A small CTC audio transcriber, trained from scratch: arch conformer, activation gelu.
Rows from block 5 of a small CTC audio transcriber, named by matrix and row number. Rows with one number belong to one neuron. Each number is 128 + 24 x the weight over its row's rms, rounded and kept within 0 to 255. All counts start at 0. Numbers have three digits each.
After each neuron's rows are labels from the 100 clips, of 14976, where the neuron reaches its highest value: "strongest on" is what is common among them. Only what is clearly more common there than usual is listed. The data: short read English sentences (LibriTTS-R).
# fc1: first MLP up (model.blocks.5.ff1.fc1.weight, 768x256), inputs 86-171
# fc2: first MLP down (model.blocks.5.ff1.fc2.weight, 256x768, transposed), outputs 86-171

fc1.116:126107120130148117167163131175130125158108151126163131153141099139147131163153122136138087116143172112139131103113107110148147142154124112106166147119134133110171095146114068166140157126121089090109084083118099103105118148123150122168159133112107132132117144
fc2.116:104137127117121110097141133101118138122124134136135135145144096134112133119124120069108086113141113110092121108118130145148134135117146136125083095130171122123110117112126127142163126126119111111114126114161154134091177150097150118102091175114125137126169100
strongest on: the word "for"

fc1.478:111103156164139089145144145140092080122113104126165153089103105130140115146181178154112153140119134150131121129166150135140125152123124146110138091126117116153133183099147116085151109140125154086155097126123131107129151103132120130100156139125106121133121117
fc2.478:135170151152153111064183136116110095135131088182104113146125144108105155130137077098121132123086150115126116150105146168140074138128094127152135147118124157107083148117166097115116160158140141120115132123136114112110091107131144134089101093157139115117164140
strongest on: the word "but"

fc1.413:151123118100132130138126135130180144106097146130163188099143129143144148121141131141155081118139112099133142123120127140126129137124092152135129136134112126123104128128120119106146146108123131117133083165114117095145126182154128133161133142136097109166114130
fc2.413:135123125138100117161109189152111119128135153116096131175143137121127138150107131143122129123084136144110163120143144125140115105118172175160123122159087142117112095126132153076126116130109155109107119141132143146101099115150126146092144192138107102169116095
strongest on: the word "but"

fc1.533:143142090092145139138088121154133084156140078128137093132151135101128178137121103130160114123139135142128130094160133100128131147115122128111143124129111070131132129141118187140151107107130134118123112089108130122129169105100147182120135144128114100131119096
fc2.533:123162109148161110107143137140110150116125145116098118145159119123127120149095151120084157095083145122173100152156108161133114095137162125108108107136132159109168095126133127112103110105084119157133138131172111197143130099117108167181097106162107147159095131
strongest on: the word "i"; the word "have"

fc1.510:105105135141101125119140080114094121144114107132154134106125123117125104121165123097120138149154095096132120076138130138167119105127145129107159153110100069145127147113130113136151127121111083101123126145100098145138120118184157132143127138203138127136114123
fc2.510:096142122078104107123126117139147129156177137125081136115144099122124155134097140130111168141128109081164135177111165107159152133111064105129147113145129121124103148074135133176139107109147086155132176139137156116107174129136175149134126120165153112134137159
strongest on: the word "of"

fc1.409:118076153105126128140141146093133129125113130093134102142145123163136144161150116127173134123105187162123165148108121154171167135108112099130106144122102130126141131131089120118134119101082143142124146127169130131138108089128160128133152114100112098098124159
fc2.409:127142135149126098140140095088135097151111143110143183117147116090106101120142125136098121124160162124114120119111136098113147093118097125121156079104176125122141154119134163144145142147111134161136140131133135086145132141133131100124105117109160102118135114
strongest on: the word "my"

fc1.50:123118160123109107092137118161148137155117124163188165174144119124139093174130126093152111155134145169135122123116143201128108126161138097142131119124130115127164152123131109145133126148136100153091148105170147141127135150148118110073117135133132129120133115
fc2.50:107151134093150091153090121193160149159103112109158125108119101124143134149132133075102190092110161140122121107155144116090134105167141104113136115135090161122177187143118118150133101182119104120149104096136091176159104132121134156113099141110095094127151101
strongest on: the word "my"

fc1.446:139103157149150135123090119137120156151137162138163138135112088137136088157184149099121123108141138132105140109112119061129106132106122084108090097092176145139115143148119126131144141128088146145140118130145138119103166116124134124118129078106106153131138112
fc2.446:121156144128129125187132129096118154115103154114120125149151104111112121175092136095124127127136125133127138086142133147110122116118099123168092149158155106117105100109106101096115127146152126091120086120124072117158114091151110134155117130171140085063139114
strongest on: the word "but"

fc1.312:129107137113176197129101098148147147139139077114130119139088100134122133146087103108113156134160141095191162102146128117113130102105130166139083114117115134095136106131120091139136114129102138131175147115141125120139104169111135103102145152096114091147097106
fc2.312:178174161125107105146112114148130155115094166089133100137140102106107068125103168097147135123147116109090133155150094126118141139147128160109122149139107111114155107129102202134129124105109172165141179140178131137139155115106133115139129098108113142048159132
strongest on: the word "i"; the word "my"

fc1.337:112152110124124155124109137117132136105057091123093147117127124130141143138110137128106120144122156100136106152107079096112144145145111142147132099123129148154106113139171122136119105135128111138144122098145117132155154144135123109174141157127149101081183087
fc2.337:098086131098118113132095126108156111128143159105117130109133167121116147117136120109156122154096093167095100158146112141150141148091116140152105122149170119154145142104082166103076131083122147174115176149170160149104130075131104115125097101084145127138069128
strongest on: the word "my"

fc1.744:110157111127132109149133097124132136115138106143109126106132096092137134125135137110146066157127097171121131100128116148140145102119149149100158129130138139104139159181141098131094090138145041111099142091144131086138138125111148114133153115101155146123138104
fc2.744:165148104150152157133083148150117158134149115133169151115165139187133119131109152119122098102149111119116101116098112118153124129103101098156139102130123117134161125154150155094133099137129156153129127146139141135151117120129086111107152087121117113128115130
strongest on: the word "i"

fc1.274:143129121096137162141107117169168107113156174120145116128118136103161152141090129110097113125176141136120151145139144123136149132119110105128130141147159132163167098118116100120137128120084105139106116164147147130129133119102126152080119140106073129105107123
fc2.274:106131156135157142161115130105087123143080131137185115130089111132117137138112148119106120132155161084163177109148128146100118110126101097080135128136182093112158146131141114132170154099167165097118121106142143089105108067128125144116112186116136105101112171
strongest on: the word "i"

fc1.709:176172153065136139085113169095139164127107173179134145107123148192144122100149116160100091114128128106150139128125161120163110174139105119077132121119145151122134118085115123148133134165160130126129125155119120101110106143105141066119100152120152126117119156
fc2.709:139180122161130142138091150117139110152135169131081106172145086097138106077127089147099130128141085103124153135132134144147104117117130123134121116144158115120168122158095138189149133158080138137124109124143125136127164100115095157089098117140114119109098092
strongest on: the word "to"

fc1.467:134117135124139124154118149164141145092102122134163126131156127176128140101149110127135096140153093123102105160097113141139130171152119155141131085099165136140101094128125116098112158100170170127136131142149150097121110167104147153123134158123096136133125118
fc2.467:105141164128131104129104123103129153153111155118145119155146150146122085118134161163121117132124122130149162118102153128110134181077147130130164110138143147082158141114134147156104095080120132131124145135165127140070124121126091132129122091128105118145125119
strongest on: the word "for"

fc1.262:114107109110149169150100116163177130113155144159175095159129118129144155092138112165120119127116115136121135143131110128152155128096147121110177138090114110122206150129130155103084148084152131124135164114100110090119106112093123135135109104160120112145168138
fc2.262:093126206120168089100146121135150099117104093129099129153104160144151155125117120134115106159132151111106147126123123158149092111130092121093117132166115170118165142129123096103116139103118127156140101137134124135144155134159123083123158150134102117136119110
strongest on: the word "i"

fc1.745:159116127088123140139112165158104104075140114103109111092091173100121143171121140127161135165133105131147115113126141145113102142132077140148087152126077096164148114081131134140159111143100135134116161122120118120119124138141145117119145103173146132150148130
fc2.745:102171124131111118126084094137137103118158135133143110117144110130114142072081096133119132080103164166137125157116151148131100128123082139126126097162152150105113125126141114119137130125147137110149175179138113161119100112144148139106081124132099109124137143
strongest on: the word "to"

fc1.394:159107097118152184087126145121131102128130141169132144099153132092101151149087116111104119095145119115128128136127119107134148106142110161122105099157124137132101125149143130145127168114127109152120176111095130087100089163132117115132106146134136142111130117
fc2.394:135173182151130142091099174148115163166149111175175137142123123137062172145127132134122145143100128168125119116148089101105113138129165128121144181104138116129136137146106149130102084088140153165166094135102147119141130112093119131157164107115111115133110113
strongest on: the word "of"

fc1.527:174122137165138122141133120143125131108125135133164159109072076147111111177154153138081147141123106145114171129151172114138130109148137126123123146102129101158104146098160092136147109137131100150099153142152108097086152140170149112140165124127157135140103090
fc2.527:103164088089160122042172124118138107126114145139123126142155112165127133117131140094102105175081094119133112186141163106130132140112120097125118114128146139162129082097112127115117127149168116142123143077118113091124160165145156154138119134129167125172148109
strongest on: the word "what"; the word "but"

fc1.585:101130133083097129145090169161142128135082112134159149145093132180148097130093122137140156100099103104096119119104119125110113071111127094159138104150141148100104124129131111113148144113102090146146160138112128102142125158101082139110106133119119118156087175
fc2.585:136151143114170185131137100170126103129123139121077134126146108122137181132089129115092130162150074127122145131145118161127105126121136153106143109157125099166161123118103079109155136120164136140153102116116105145091117121132155127146087108104145124159168130
strongest on: the word "like"

fc1.550:101119142111094087131131126112131105125097152139143143121125117146118117126176138174136139111152104166114126083102125074141137131083132136093160179085119127148142107105165131138124104103130120135121092125069162134129178113124138127106139109164136164143161137
fc2.550:138092143135112129125073165072107129171135133163127161094118193145151105111143130132081143136128128172132108145100125092088123117113106138107161104137134162083120122133183120148131132111116162112107155133123163101121165143152142136120114105158102169091159168
strongest on: the word "to"

fc1.637:096139090095101130128112141082144111101082146122158157109136166111146139114111154128138127116132105173102131111118130128159143164141115140107107081138175129127124120189151123076140144119100151174118123117133136165130135092095218129146150122098123127136091162
fc2.637:129147166087146113179121122153143145144100121137145116116100152141114112116125116097117110143129124124142126078142156149147148152162186130110136128129126096148130127133110148123143154143169126119090149152127112145167089131092144122196110149138093145143126172
strongest on: the word "to"

fc1.432:083137122104117152187139140121133152161139160153157130086136101130099160155139140119123106116119143170113133132144139141128106131142164170154139131149129155096083146137141142084175146110175105122130131131110132117127123105102123149116188141149103134147067150
fc2.432:167131155092167115162137153135100108118170144164136110156128112127066111170127116089117132102092156151111130181184145158146074166092123136124139118134135129139107111101149150105103125128145177128147127109169116099133109130135110116129077106115135146157148096
strongest on: the word "but"; the word "what"; the word "i"

fc1.475:138155130076133098115134140098164136129149119185117135156113096123123133118070129159123106120125081146141116154137120158167117163126123142120144187140155126144118129183106117093107146147136142081102166095142132149130172141072114125128177133108126094101140113
fc2.475:145158126165175109159130121150113122121200160149102073102156118161150111117127143142141081098165134137127133107104141121132127133140125157137118129162150143157153117181158127163125125095149110128144141165154095104153142119146156099104097105139146118131142093
strongest on: the word "i"

fc1.163:125133152122069122137108139128115143101094158099141162151124144129122086136127120143119111102143125136138096125099160115111144122155140153135135139094125101118117157112099082156146138128145123077107159095167133173132140128127124149114106176109087133133138129
fc2.163:149104131149074160129110138127151187131138118122122147115142106160106200127130094146151118116171124129076107109129080103096121118165128129113122163133118109091152103150139166113086109110153114167107147124135154140101167120154130090110102120101125125127119111
strongest on: the word "mr"

fc1.454:120104128101155128157115113112158132094142118106124131124109126160135127134144130172162124122164146140110131102136141084110101117121110132158124139153173196166111118129110129082117138157087111123100103106124119121096122133133107112092162097143070161151129102
fc2.454:153116135115133111150112138162141096152167181087139104118148105133124110121134134118185098138064144150198167138119140130111124154087123122200120119151150137148140101164162089125147116085092155111139147123128129137100089166093181138151065125150120125098144174
strongest on: the word "to"

fc1.728:119148140138138163133120156140127145123152106142119152074115099101139108164112146106113135104122124137136129126137158186109107161111158128098146095106114127132092141079153122167124112142144150151113179123132146121089089186119124150140154093107143120116120110
fc2.728:151136106102145132106115102136076158142116121117144124159143137146095122122159116107181134141118129182112098161159117078113117099153131124109121120135156104134170120143171153120095123167113127108169102139117164153175115112092123100105104159153201131100153115
strongest on: the word "to"

fc1.400:151122133132124106127122118105145141133109122137140101147129079152184119141156131158166128108150160154119119118158116115139123132139113130158127147109104136093118111123088116151103178063130125104130137116091144156108094138081115109141139113085096141101139103
fc2.400:096156188130139150114115149109120150129143166102118171140128138135103096132142108116107118092120127116136122118138129151146149129097180061137114139171156138142153131118118116107112109147133097117146138116137115146161155084129153101134136108153147185135177108
strongest on: the word "for"; the word "from"

fc1.739:091128110127106140172089114145134139183112094164147139144150157196116129201129109104132130146123134096130084119122123155124114143130128074150115147130148117093148154096111105121174130110136111142148142120109133097176124164095092142118121151108134073099114141
fc2.739:092147119092142146154108109174115112116095170119103113165110098146145146088104156128100123145170141130095156156143111110117139141144136111139146132132158139100153141102130153114143112174110125115134089102156108164108113134121120123123121132117126147107144129
strongest on: the word "my"

fc1.288:159128119149104157151169148137134130121157128154137110135126116150139101164088144142108125130114176136164145105102100084119128143112118129175101102128120120112129106128108112128130130131126115102139092099148131122124131185141127152134164114150163114138175133
fc2.288:109137150104143122108139100124124151129134123168118153123122119114082120129178134125153125111125165117161117152136092147114112137141147122104167114094154158131151132126139173190094121148114120114143113113115120131126095148107140172126152113131142166125165135
strongest on: the word "for"

fc1.668:147159146130135117126128094139163142130111144142135164107096145152087100134115148138120146130148185099119147132143170119140153132130148098099129161095099108138145082121138107129109113098079134144119122143110132129085123141083145126155133120139131155079173142
fc2.668:116102180129080143149165141123107142104153116127194106150099138104140135089125162104125124118127074093108134093106117097139109137107132159148133123105157109127165107178105149117153154136107112150173125066158137124156095119123120175101111095117095126173152113
strongest on: the word "for"