A small CTC audio transcriber, trained from scratch.
Training: muon at rate 0.0023, batches of 96.
Data: trained on short read English sentences (LibriTTS-R), 26041 training examples.
Rows from block 4 of a small CTC audio transcriber, named by matrix and row number. Rows with one number belong to one neuron. Each number is 128 + 32 x the weight over its row's rms, rounded and kept within 0 to 255. All counts start at 0. Numbers have three digits each.
After each neuron's rows are labels from the 100 clips, of 14976, where the neuron reaches its highest value: "strongest on" is what is common among them. Only what is clearly more common there than usual is listed. The data: short read English sentences (LibriTTS-R). In brackets: how many of the 100, against the usual share in percent.
# fc1: first MLP up (model.blocks.4.ff1.fc1.weight, 768x256), inputs 0-85
# fc2: first MLP down (model.blocks.4.ff1.fc2.weight, 256x768, transposed), outputs 0-85

fc1.676:180109133171162129144106160104137122120126176078113121157133155146090125120153091095068125136073125066164162104206131123091153081101132159143111161115177152147158160188133130108140142074172156135103138088176137134145096141130185115093117070106128119120056129
fc2.676:113111097088156145063135170096088070092153147141109089162082163172156115115155141163168115157130079174098103145115164212178149048090152130136100117078116122150093115126116116091075148158112111095184062095129145173139162154115139180143137143124139134129090128
strongest on: the word "the" (52 vs 24.8)

fc1.123:171106156123137132158157148171200162136177092130128106039166161134165118114062155164097121130114105133118166128176191118133189130135121143138122127101114105182136111128136087152070161149083148098102207103127114158131161081178118125115192129141128141123103142
fc2.123:130154117114074116118142138136116109126118173187114151144085145131164125122129102152110081168113150148123155159114180111147128093145141174094159144091168130151146139082135121160169096107149108080111085148158173135125108094131157134096120140122124128121156111
strongest on: the word "not" (58 vs 6.3)

fc1.611:112097144136151039096180105112128116132203092179074135131104153097133109072170139125101117095125137215080156165114135137180126057115133144089114091145108157112142145123134106125143123119151150131123124090139069165109190171082133118146160136086106173144127144
fc2.611:191135135126144121184082136136136148131139141160142132048150077112112157134132140060142115134117141159125109099104122055090100120137071196150106125121197163124144140152196114248147120119147170137115074200138124066107103178142156156107092130179162086146195084
strongest on: the word "i" (39 vs 17.8)

fc1.111:174140187139131125186093101176152118151134084101124108088111183114077173116154116134102105083138110161145105165090120000124100122106118141108112162132134139091111112106152170135117173104167120137111084132166139154116134133153124084081115131128177128134064141
fc2.111:088108109124125135078116121132141141076165172097097133144100068120114058135130113145141120137076097073113135154111126176135147152139142145172135157134108131161153080077107148108140079138067125112088193092122117127086154160124087108143157151097124097192121124
strongest on: the word "how" (37 vs 1.9)

fc1.56:137093196164119082119095165049123095113124195106122144105198051123162063082204111105122111182120122149105110118090121124119082131098160098123172085125092125069179144102173084092118174081144098151100157108153101125140141116125071189094148132097083143125138133
fc2.56:131117163132136093179115178115130196202106101143101079159121148120138124107187127131169144124118091114128082194156133168108147124128140152152083126121122059178151113075133187149171113134133136148110174092139083149156158091119088142110196080103091062151092095
strongest on: the word "me" (53 vs 5.1)

fc1.75:078129097165156118131095048106157174162145117106117128149112135101115139217117132175126139131127107156132139114126169125113176108092086167082125158084085195120150133126179120209108103099167160093118135144098175157154149099169145146091106039133119108101138065
fc2.75:152183075164130146166193171168106138115175145134171084127088121145144102127123103111104101098154123132096148190121059171110159110089098140107117095132152124124146164134100122053069109129111135111050143091164058160081062128116115134133047135150085094155098124
strongest on: the word "he" (49 vs 10.9)

fc1.253:086136113154113122161104077112150118059094128153114177127179082085102089155118155168126213082174140074125186143132144126119135140114174075135123140163098098134198077097126146117156115117069099159137157112070138152104141144165149092139117140096140114097134061
fc2.253:125085116056120109137100170163091161072146135120167101159109120160136159150106188148127170137134167131091069055058174121102101134139157119073150109084074109115131138165111122174177135131141123166108113112131156116091109107101102138120151119040144133118137138
strongest on: the word "the" (59 vs 24.8)

fc1.182:136139235106086069167155062150148094153087111100118093081141167083094116124123180129082113063202119099124126139083139117094101149115123037095091115121118165122087160142125120145142094133155102103123118079092142159140156172133079120120121128130123163081114125
fc2.182:078197120122111145111081128183128142116100139133106121196114124146098152106176095135101119090127133165080127119110118121160138124145162120139140123086111171109234143121145122158157148137130093083151087149109163192129107140119119069175108112158078149143111145
strongest on: the word "not" (37 vs 6.3)

fc1.28:136106161155119112099075141129161169131078099118147121164126138173159125154096147242087107198131107076113133100175161064096126152120116075093103149094119063103153156138034168122112078139139162170110102096162190151206130148146132086129138116167124168092122167
fc2.28:069131066053130104119143172060105102136144115129110141094134186107143151102124117131163113110127018127106127114067085146153089120132163134084099137110103114137193111167140127177079123138133166095134109117217192139172155088163181187139128167109135146161114120
strongest on: the word "not" (34 vs 6.3)

fc1.257:110121177127111099121116126070129136129111163155144126160111176157124117171167093101147144153126109206087123067104054088177161080140105089147093116108139118136087109164132128077103138102150132143139175167125093081192133155099131142144144150191086172129139092
fc2.257:137206121139138158247098164113144110095101087061085039100098071101104115107127179137163114175142097103128125115111100134089135200076117147151183126103150115171098122167142133139153077128145122075127172092131131099103096157101094145140158158145114150164104156
strongest on: the word "how" (45 vs 1.9)

fc1.476:074104113144140196154114119139176135186142145131133053153111163137097175178110147182169160130115161183121076084122136134142128135137159096130109146123168155129177147177146075066123192159098099176099109167147169116100101123084085051144167154130083160091164161
fc2.476:120099087121172078113075133145133166179147105107139147179176123145147109135098166094106104128113083123146100158126131077138098148099117169122095083130130103088114148136105144096137149110116143074154107139122185143110078110165062176138105125129212158119133118
strongest on: the word "me" (28 vs 5.1)

fc1.346:141182066143078111149146107187143092152158082154144077145150131146195095150137124154131140127122089117122083155116079100150064103077125085113155093061051136119090101125152118087091100173116099114139151133111127134169113176140107131126069108116146123127160121
fc2.346:100095071178152095201166140136176084139153170144168143133143206098097115076127126126152128163121134112158131129107158153126117130077147151116083196140183085167075089001101089125174050087088169125135136167115136137145159139089115122096135095125120144138108158
strongest on: the word "he" (45 vs 10.9); the word "was" (26 vs 9.7)

fc1.654:137136136151105100117088144119217179122117140136159169189115091070151109103158161135095106122132125089145183166128115072096158077087133101173131117112070120129131109119150169068112130111121096141121133135136119113052151143147081170138150141110159101155139149
fc2.654:192092129159078129128113081186102136096176106138112131069147140122140186154150112106073146072154150161057127076138143143106105206147084149082188071173119092122113104151146128120090189133156110157054132085069204104165149123121126153134093130110136183160153155
strongest on: the word "the" (56 vs 24.8)

fc1.536:081145143137085115205098075114126100116092088175125118203175142144125115122143188134111203162099170102132176109136076157111111097118162095139111114095152150115136121130107098120110053134079095154129065116155170174101141119115110127155064056136128094110151103
fc2.536:162098153123082103112151096121205129129136125168087117163133149092098088129145122138172154164136086150102177144166146110043183134109132092126129114128144126157161132116133140094162113095137142193167154141107107112118177140128144154133078130053188144146125154
strongest on: the word "he" (62 vs 10.9)

fc1.591:141161139116137078134116165145119162121132136132188074167185099094138109132135111199168136213099108095138142160098110188106146125150127084128085160172087107161142145185129171071067072162142138118146137157131076157074152172124130090111071152147102201088133188
fc2.591:099153099129184103128096125120152076109073071140172119115139154142121099108148104135102194130178066120152132135136100133160110187094160160083188217090114166123084096151123080093163078180129142139133074133138091076136108135139132109124123088136131074151100106
strongest on: the word "you" (66 vs 15)

fc1.533:163092148137115078191147141065149052127119125168142112149176129139048084122143067109103108121162098127116145055167121146181121138118093100136133085164166130098139118092171118160081138133143134147096140176085132145130099159192132185175088149164109124133167154
fc2.533:144115109184153113152141115134138146046128157116078120096154126094145131102135179166121131120130162189134100124114102172128132118114094092152155128089148181168128163136093150106134076179145146122122151170165103123124155094105155155094080177133105088094075094
strongest on: the word "he" (35 vs 10.9)

fc1.417:096135140127117122166147088130068141116231167113114142135154152132057191090064165132154153101080132108107141140140064168156194152090115077159116140102124175150100140156163138095147117137090126119069102051141146119143097186103125103083088106100120173162078151
fc2.417:166178141141134109137145134157117163091084144158193023142114131134156093146127127143145125154178112177089166111172135140154118132086132117121191125121144109094113144138116115117121105170130155147142105081162095126132159134129120112100156182153115109199098191
strongest on: the word "he" (73 vs 10.9)

fc1.176:127146166188111091126096089074160168153143075097151147097084136116164140144142134098090115027118165123129172140158168098191159139162124206125136142153077103165088122151123167165114099166161173137090057114113159132126121136195121083110100120134118160078114121
fc2.176:109099190137175132085148142155139090112131150110107154204062118102102169108096093164178142098167071118119086132162168195122129145059172154091113042173123115159117142172120107136140134109154142104171161119163132101148098087177146190116095119136123124085197124
strongest on: the word "i" (37 vs 17.8)

fc1.550:159167155095057148209150092092114118137131133146194135081118115174108167126112150147195120100151185137195159089130093141069147125119182176180131094120148164134053147152162162121087128122142155146080098099105108085154080157096108143148174146138075124140175023
fc2.550:112136097083114139087118082081157160165131142110087110121136171136132148133152103094093146158112078144104115151171148147182155142137111128082082170106135096107061154094129109101163147162190085174184174125110078141172104194138121115101145145103108163135142123
strongest on: the word "to" (44 vs 14.6)

fc1.285:170107164201148128099110138120112157134162145117144078158142116158121150093124151154119063124134148105185155121040124113143119059127155136118144076134082101160053193162137079140126149122077124072120174085142104077107100156213110154164115100139152140130137146
fc2.285:160164086118153174145140144108143106211107054134118089091091119064089080103114104194110061152168117119169088137114112111119158186133150087164142169173118132151068123148210121140180163120147136102142169135187129130110104138100125130179139104115149148200112141
strongest on: the word "you" (46 vs 15)

fc1.68:113108102101134102153076125101092177187092130105065066131095095089163191157135124104084133141191125084101125155074157171113184125150130180169128106159148139105169128147148159163108082070147184091124095093115125117104093175124124037152119101134137100177111116
fc2.68:178109112113136224135155133119151087090144066123151139152081118157150096146112165112131115136124113132129113135126142136059132114107162183199157127150130160103120051081125103171172112098126132110180170104097098156181137085154129160162134176109121175176099129
strongest on: the word "what" (36 vs 5)

fc1.694:174162188154129160146208130133150113118121163178093177112126082133121115149152137180133119075122119148107087107083105112131153154203109150165174170087150134114192096074127118120060115134147131114130128126165144105136110126106095117163159097127138100144241033
fc2.694:173141184124125143093150122138086064144098155185087102118133182153099126151176134094177048080131129128132174185163126206133151119089178175135140209127103158139125149154134095092135126157105151107106136146133137141159144072134147128185141161125089061153138133
strongest on: the word "what" (25 vs 5)

fc1.434:150154182159131073135147191173130187210135086079106199135148119094094172144157121152147139098103103153137141032143126138106154120129132135087154131167153161074133101124161143155167103045131140147086113132168102147145092052102164159118098047088144149062133143
fc2.434:152128076121101080172176139186122187159126107146100075091043095163102131185126137163108169097123151103108140123106102115103158183104142087118120144133136061090114124186119200136088126109108120110137130111154110171124132196101140139123098075094162143168086102
strongest on: the word "the" (77 vs 24.8); voice: male (77 vs 46.1)

fc1.348:130123124103118092079121133109134166096122101129208123157113102077106200157171120192127132096080092125135104095164093093111140126200117093148162057112121194050111084088116164089134148152144122154148165131109142114173101126126166165104095109103110118127138067
fc2.348:158166117163171119161165069105114143144135167158116098069169144107103060157141119135180113157160131154117086178094079135157123171083114157132147207096104115087167145167131136109151077124094192117139143133148098123054110113186084149089146132092144173141138080
strongest on: the word "i" (41 vs 17.8)

fc1.307:159158108111129130084110152188130085070147115134104157172113150063088128099122148162144135083124141129112099097118085151131206079197120189118163093095131138099103078085129105176099147191151153146155117141157134119121106127107169159102137099144115114091170163
fc2.307:092096158178171127128150133148118092145122115142145152116132110102118128130131136142157128081104153144136116187085174139103132125139159143148149176084136136108087060161068092107153188103128040118151159114184180107122113119116134099186151153171120099146161086
strongest on: the word "what" (25 vs 5)

fc1.674:121067129114148101126145085103164140156127143131106164152133160110112129180100143116136105094145099169147141125071101140122111131150119130122100112121171116093094148067150106094104036076133059129110133132142159130110119128060107156141092119144119102092167118
fc2.674:146076163094131173134066150154156161114149095134147147125164128077167176172151139153119176112100130144157164134144105127075151089097100131127097125060108128180153090081105115091133140085094085158119093142147123119141182165046149170109120098078099155107130148
strongest on: the word "he" (46 vs 10.9)

fc1.685:117156180139120098161206133129094077118111110104145148111167168190106092132136115139066189143104080145136121155116075053166140091195097130159099084153067180116131132139172088173201073127183150120112094120131137123129143156116168120094130088108090145124182099
fc2.685:133107123134140055114132170109134145118147117054147041164203133086157140120148167130145145144086099112081146139060159126148131086108226124141134073136069115117144082126063136086162162113119126189141110116148118105144082097144110124147083159151162083169149130
strongest on: the word "you" (37 vs 15)

fc1.418:136127151123185132143156112129126145144117152109108136153136090079110130115174079111088157109130089123055153150113107186099192109130113108094107111167162125110147065087155114100121113173089107202112104130088198103167086127145071155105127153133110161124130124
fc2.418:110173120192116126121065128129145052121090096116096122122138115115098085168134117115099103132208129093128132050100178248092103174167142148114138166121115136181068195134116163161112113142121160099139124142127120162138086183171110108167095099155133137121133103
strongest on: the word "how" (28 vs 1.9); the word "have" (25 vs 4.3)

fc1.405:124160073162033077100146153086166146121097092133132036116120067179146128103118170145121067103114134161072165110122177121094128128157063108130087188164154079125112154097110180117137093132149130125169167156131149127141106151128117119122114122182154153115096146
fc2.405:180125152126173136176084154103170170152172126146104096132111145143130091082121151131165095165141171189078045162094171118112099145180115109137141151081085137096098145151135137052152132135130186114148102148076165081170123140104153126087147096127162092118128148
strongest on: the word "you" (44 vs 15); the word "if" (31 vs 1.7)

fc1.538:133165148140087107108172124163174132079118136180100061065171124163110158157136138190089160190142093148073129157123161113132080128113196129135143147154091106131169113112121100157092161092170160065180130151147134130131115117190104104121135129179145104144105101
fc2.538:130163100108130174162108103145078135144161183128088119118127191158134105089135127145134163127105060083104156158156148136137125166143153164075139167113068121184153131163142093149037081167165133096105188094144148130117120133132071118119073131125129041128097076
strongest on: the word "not" (36 vs 6.3)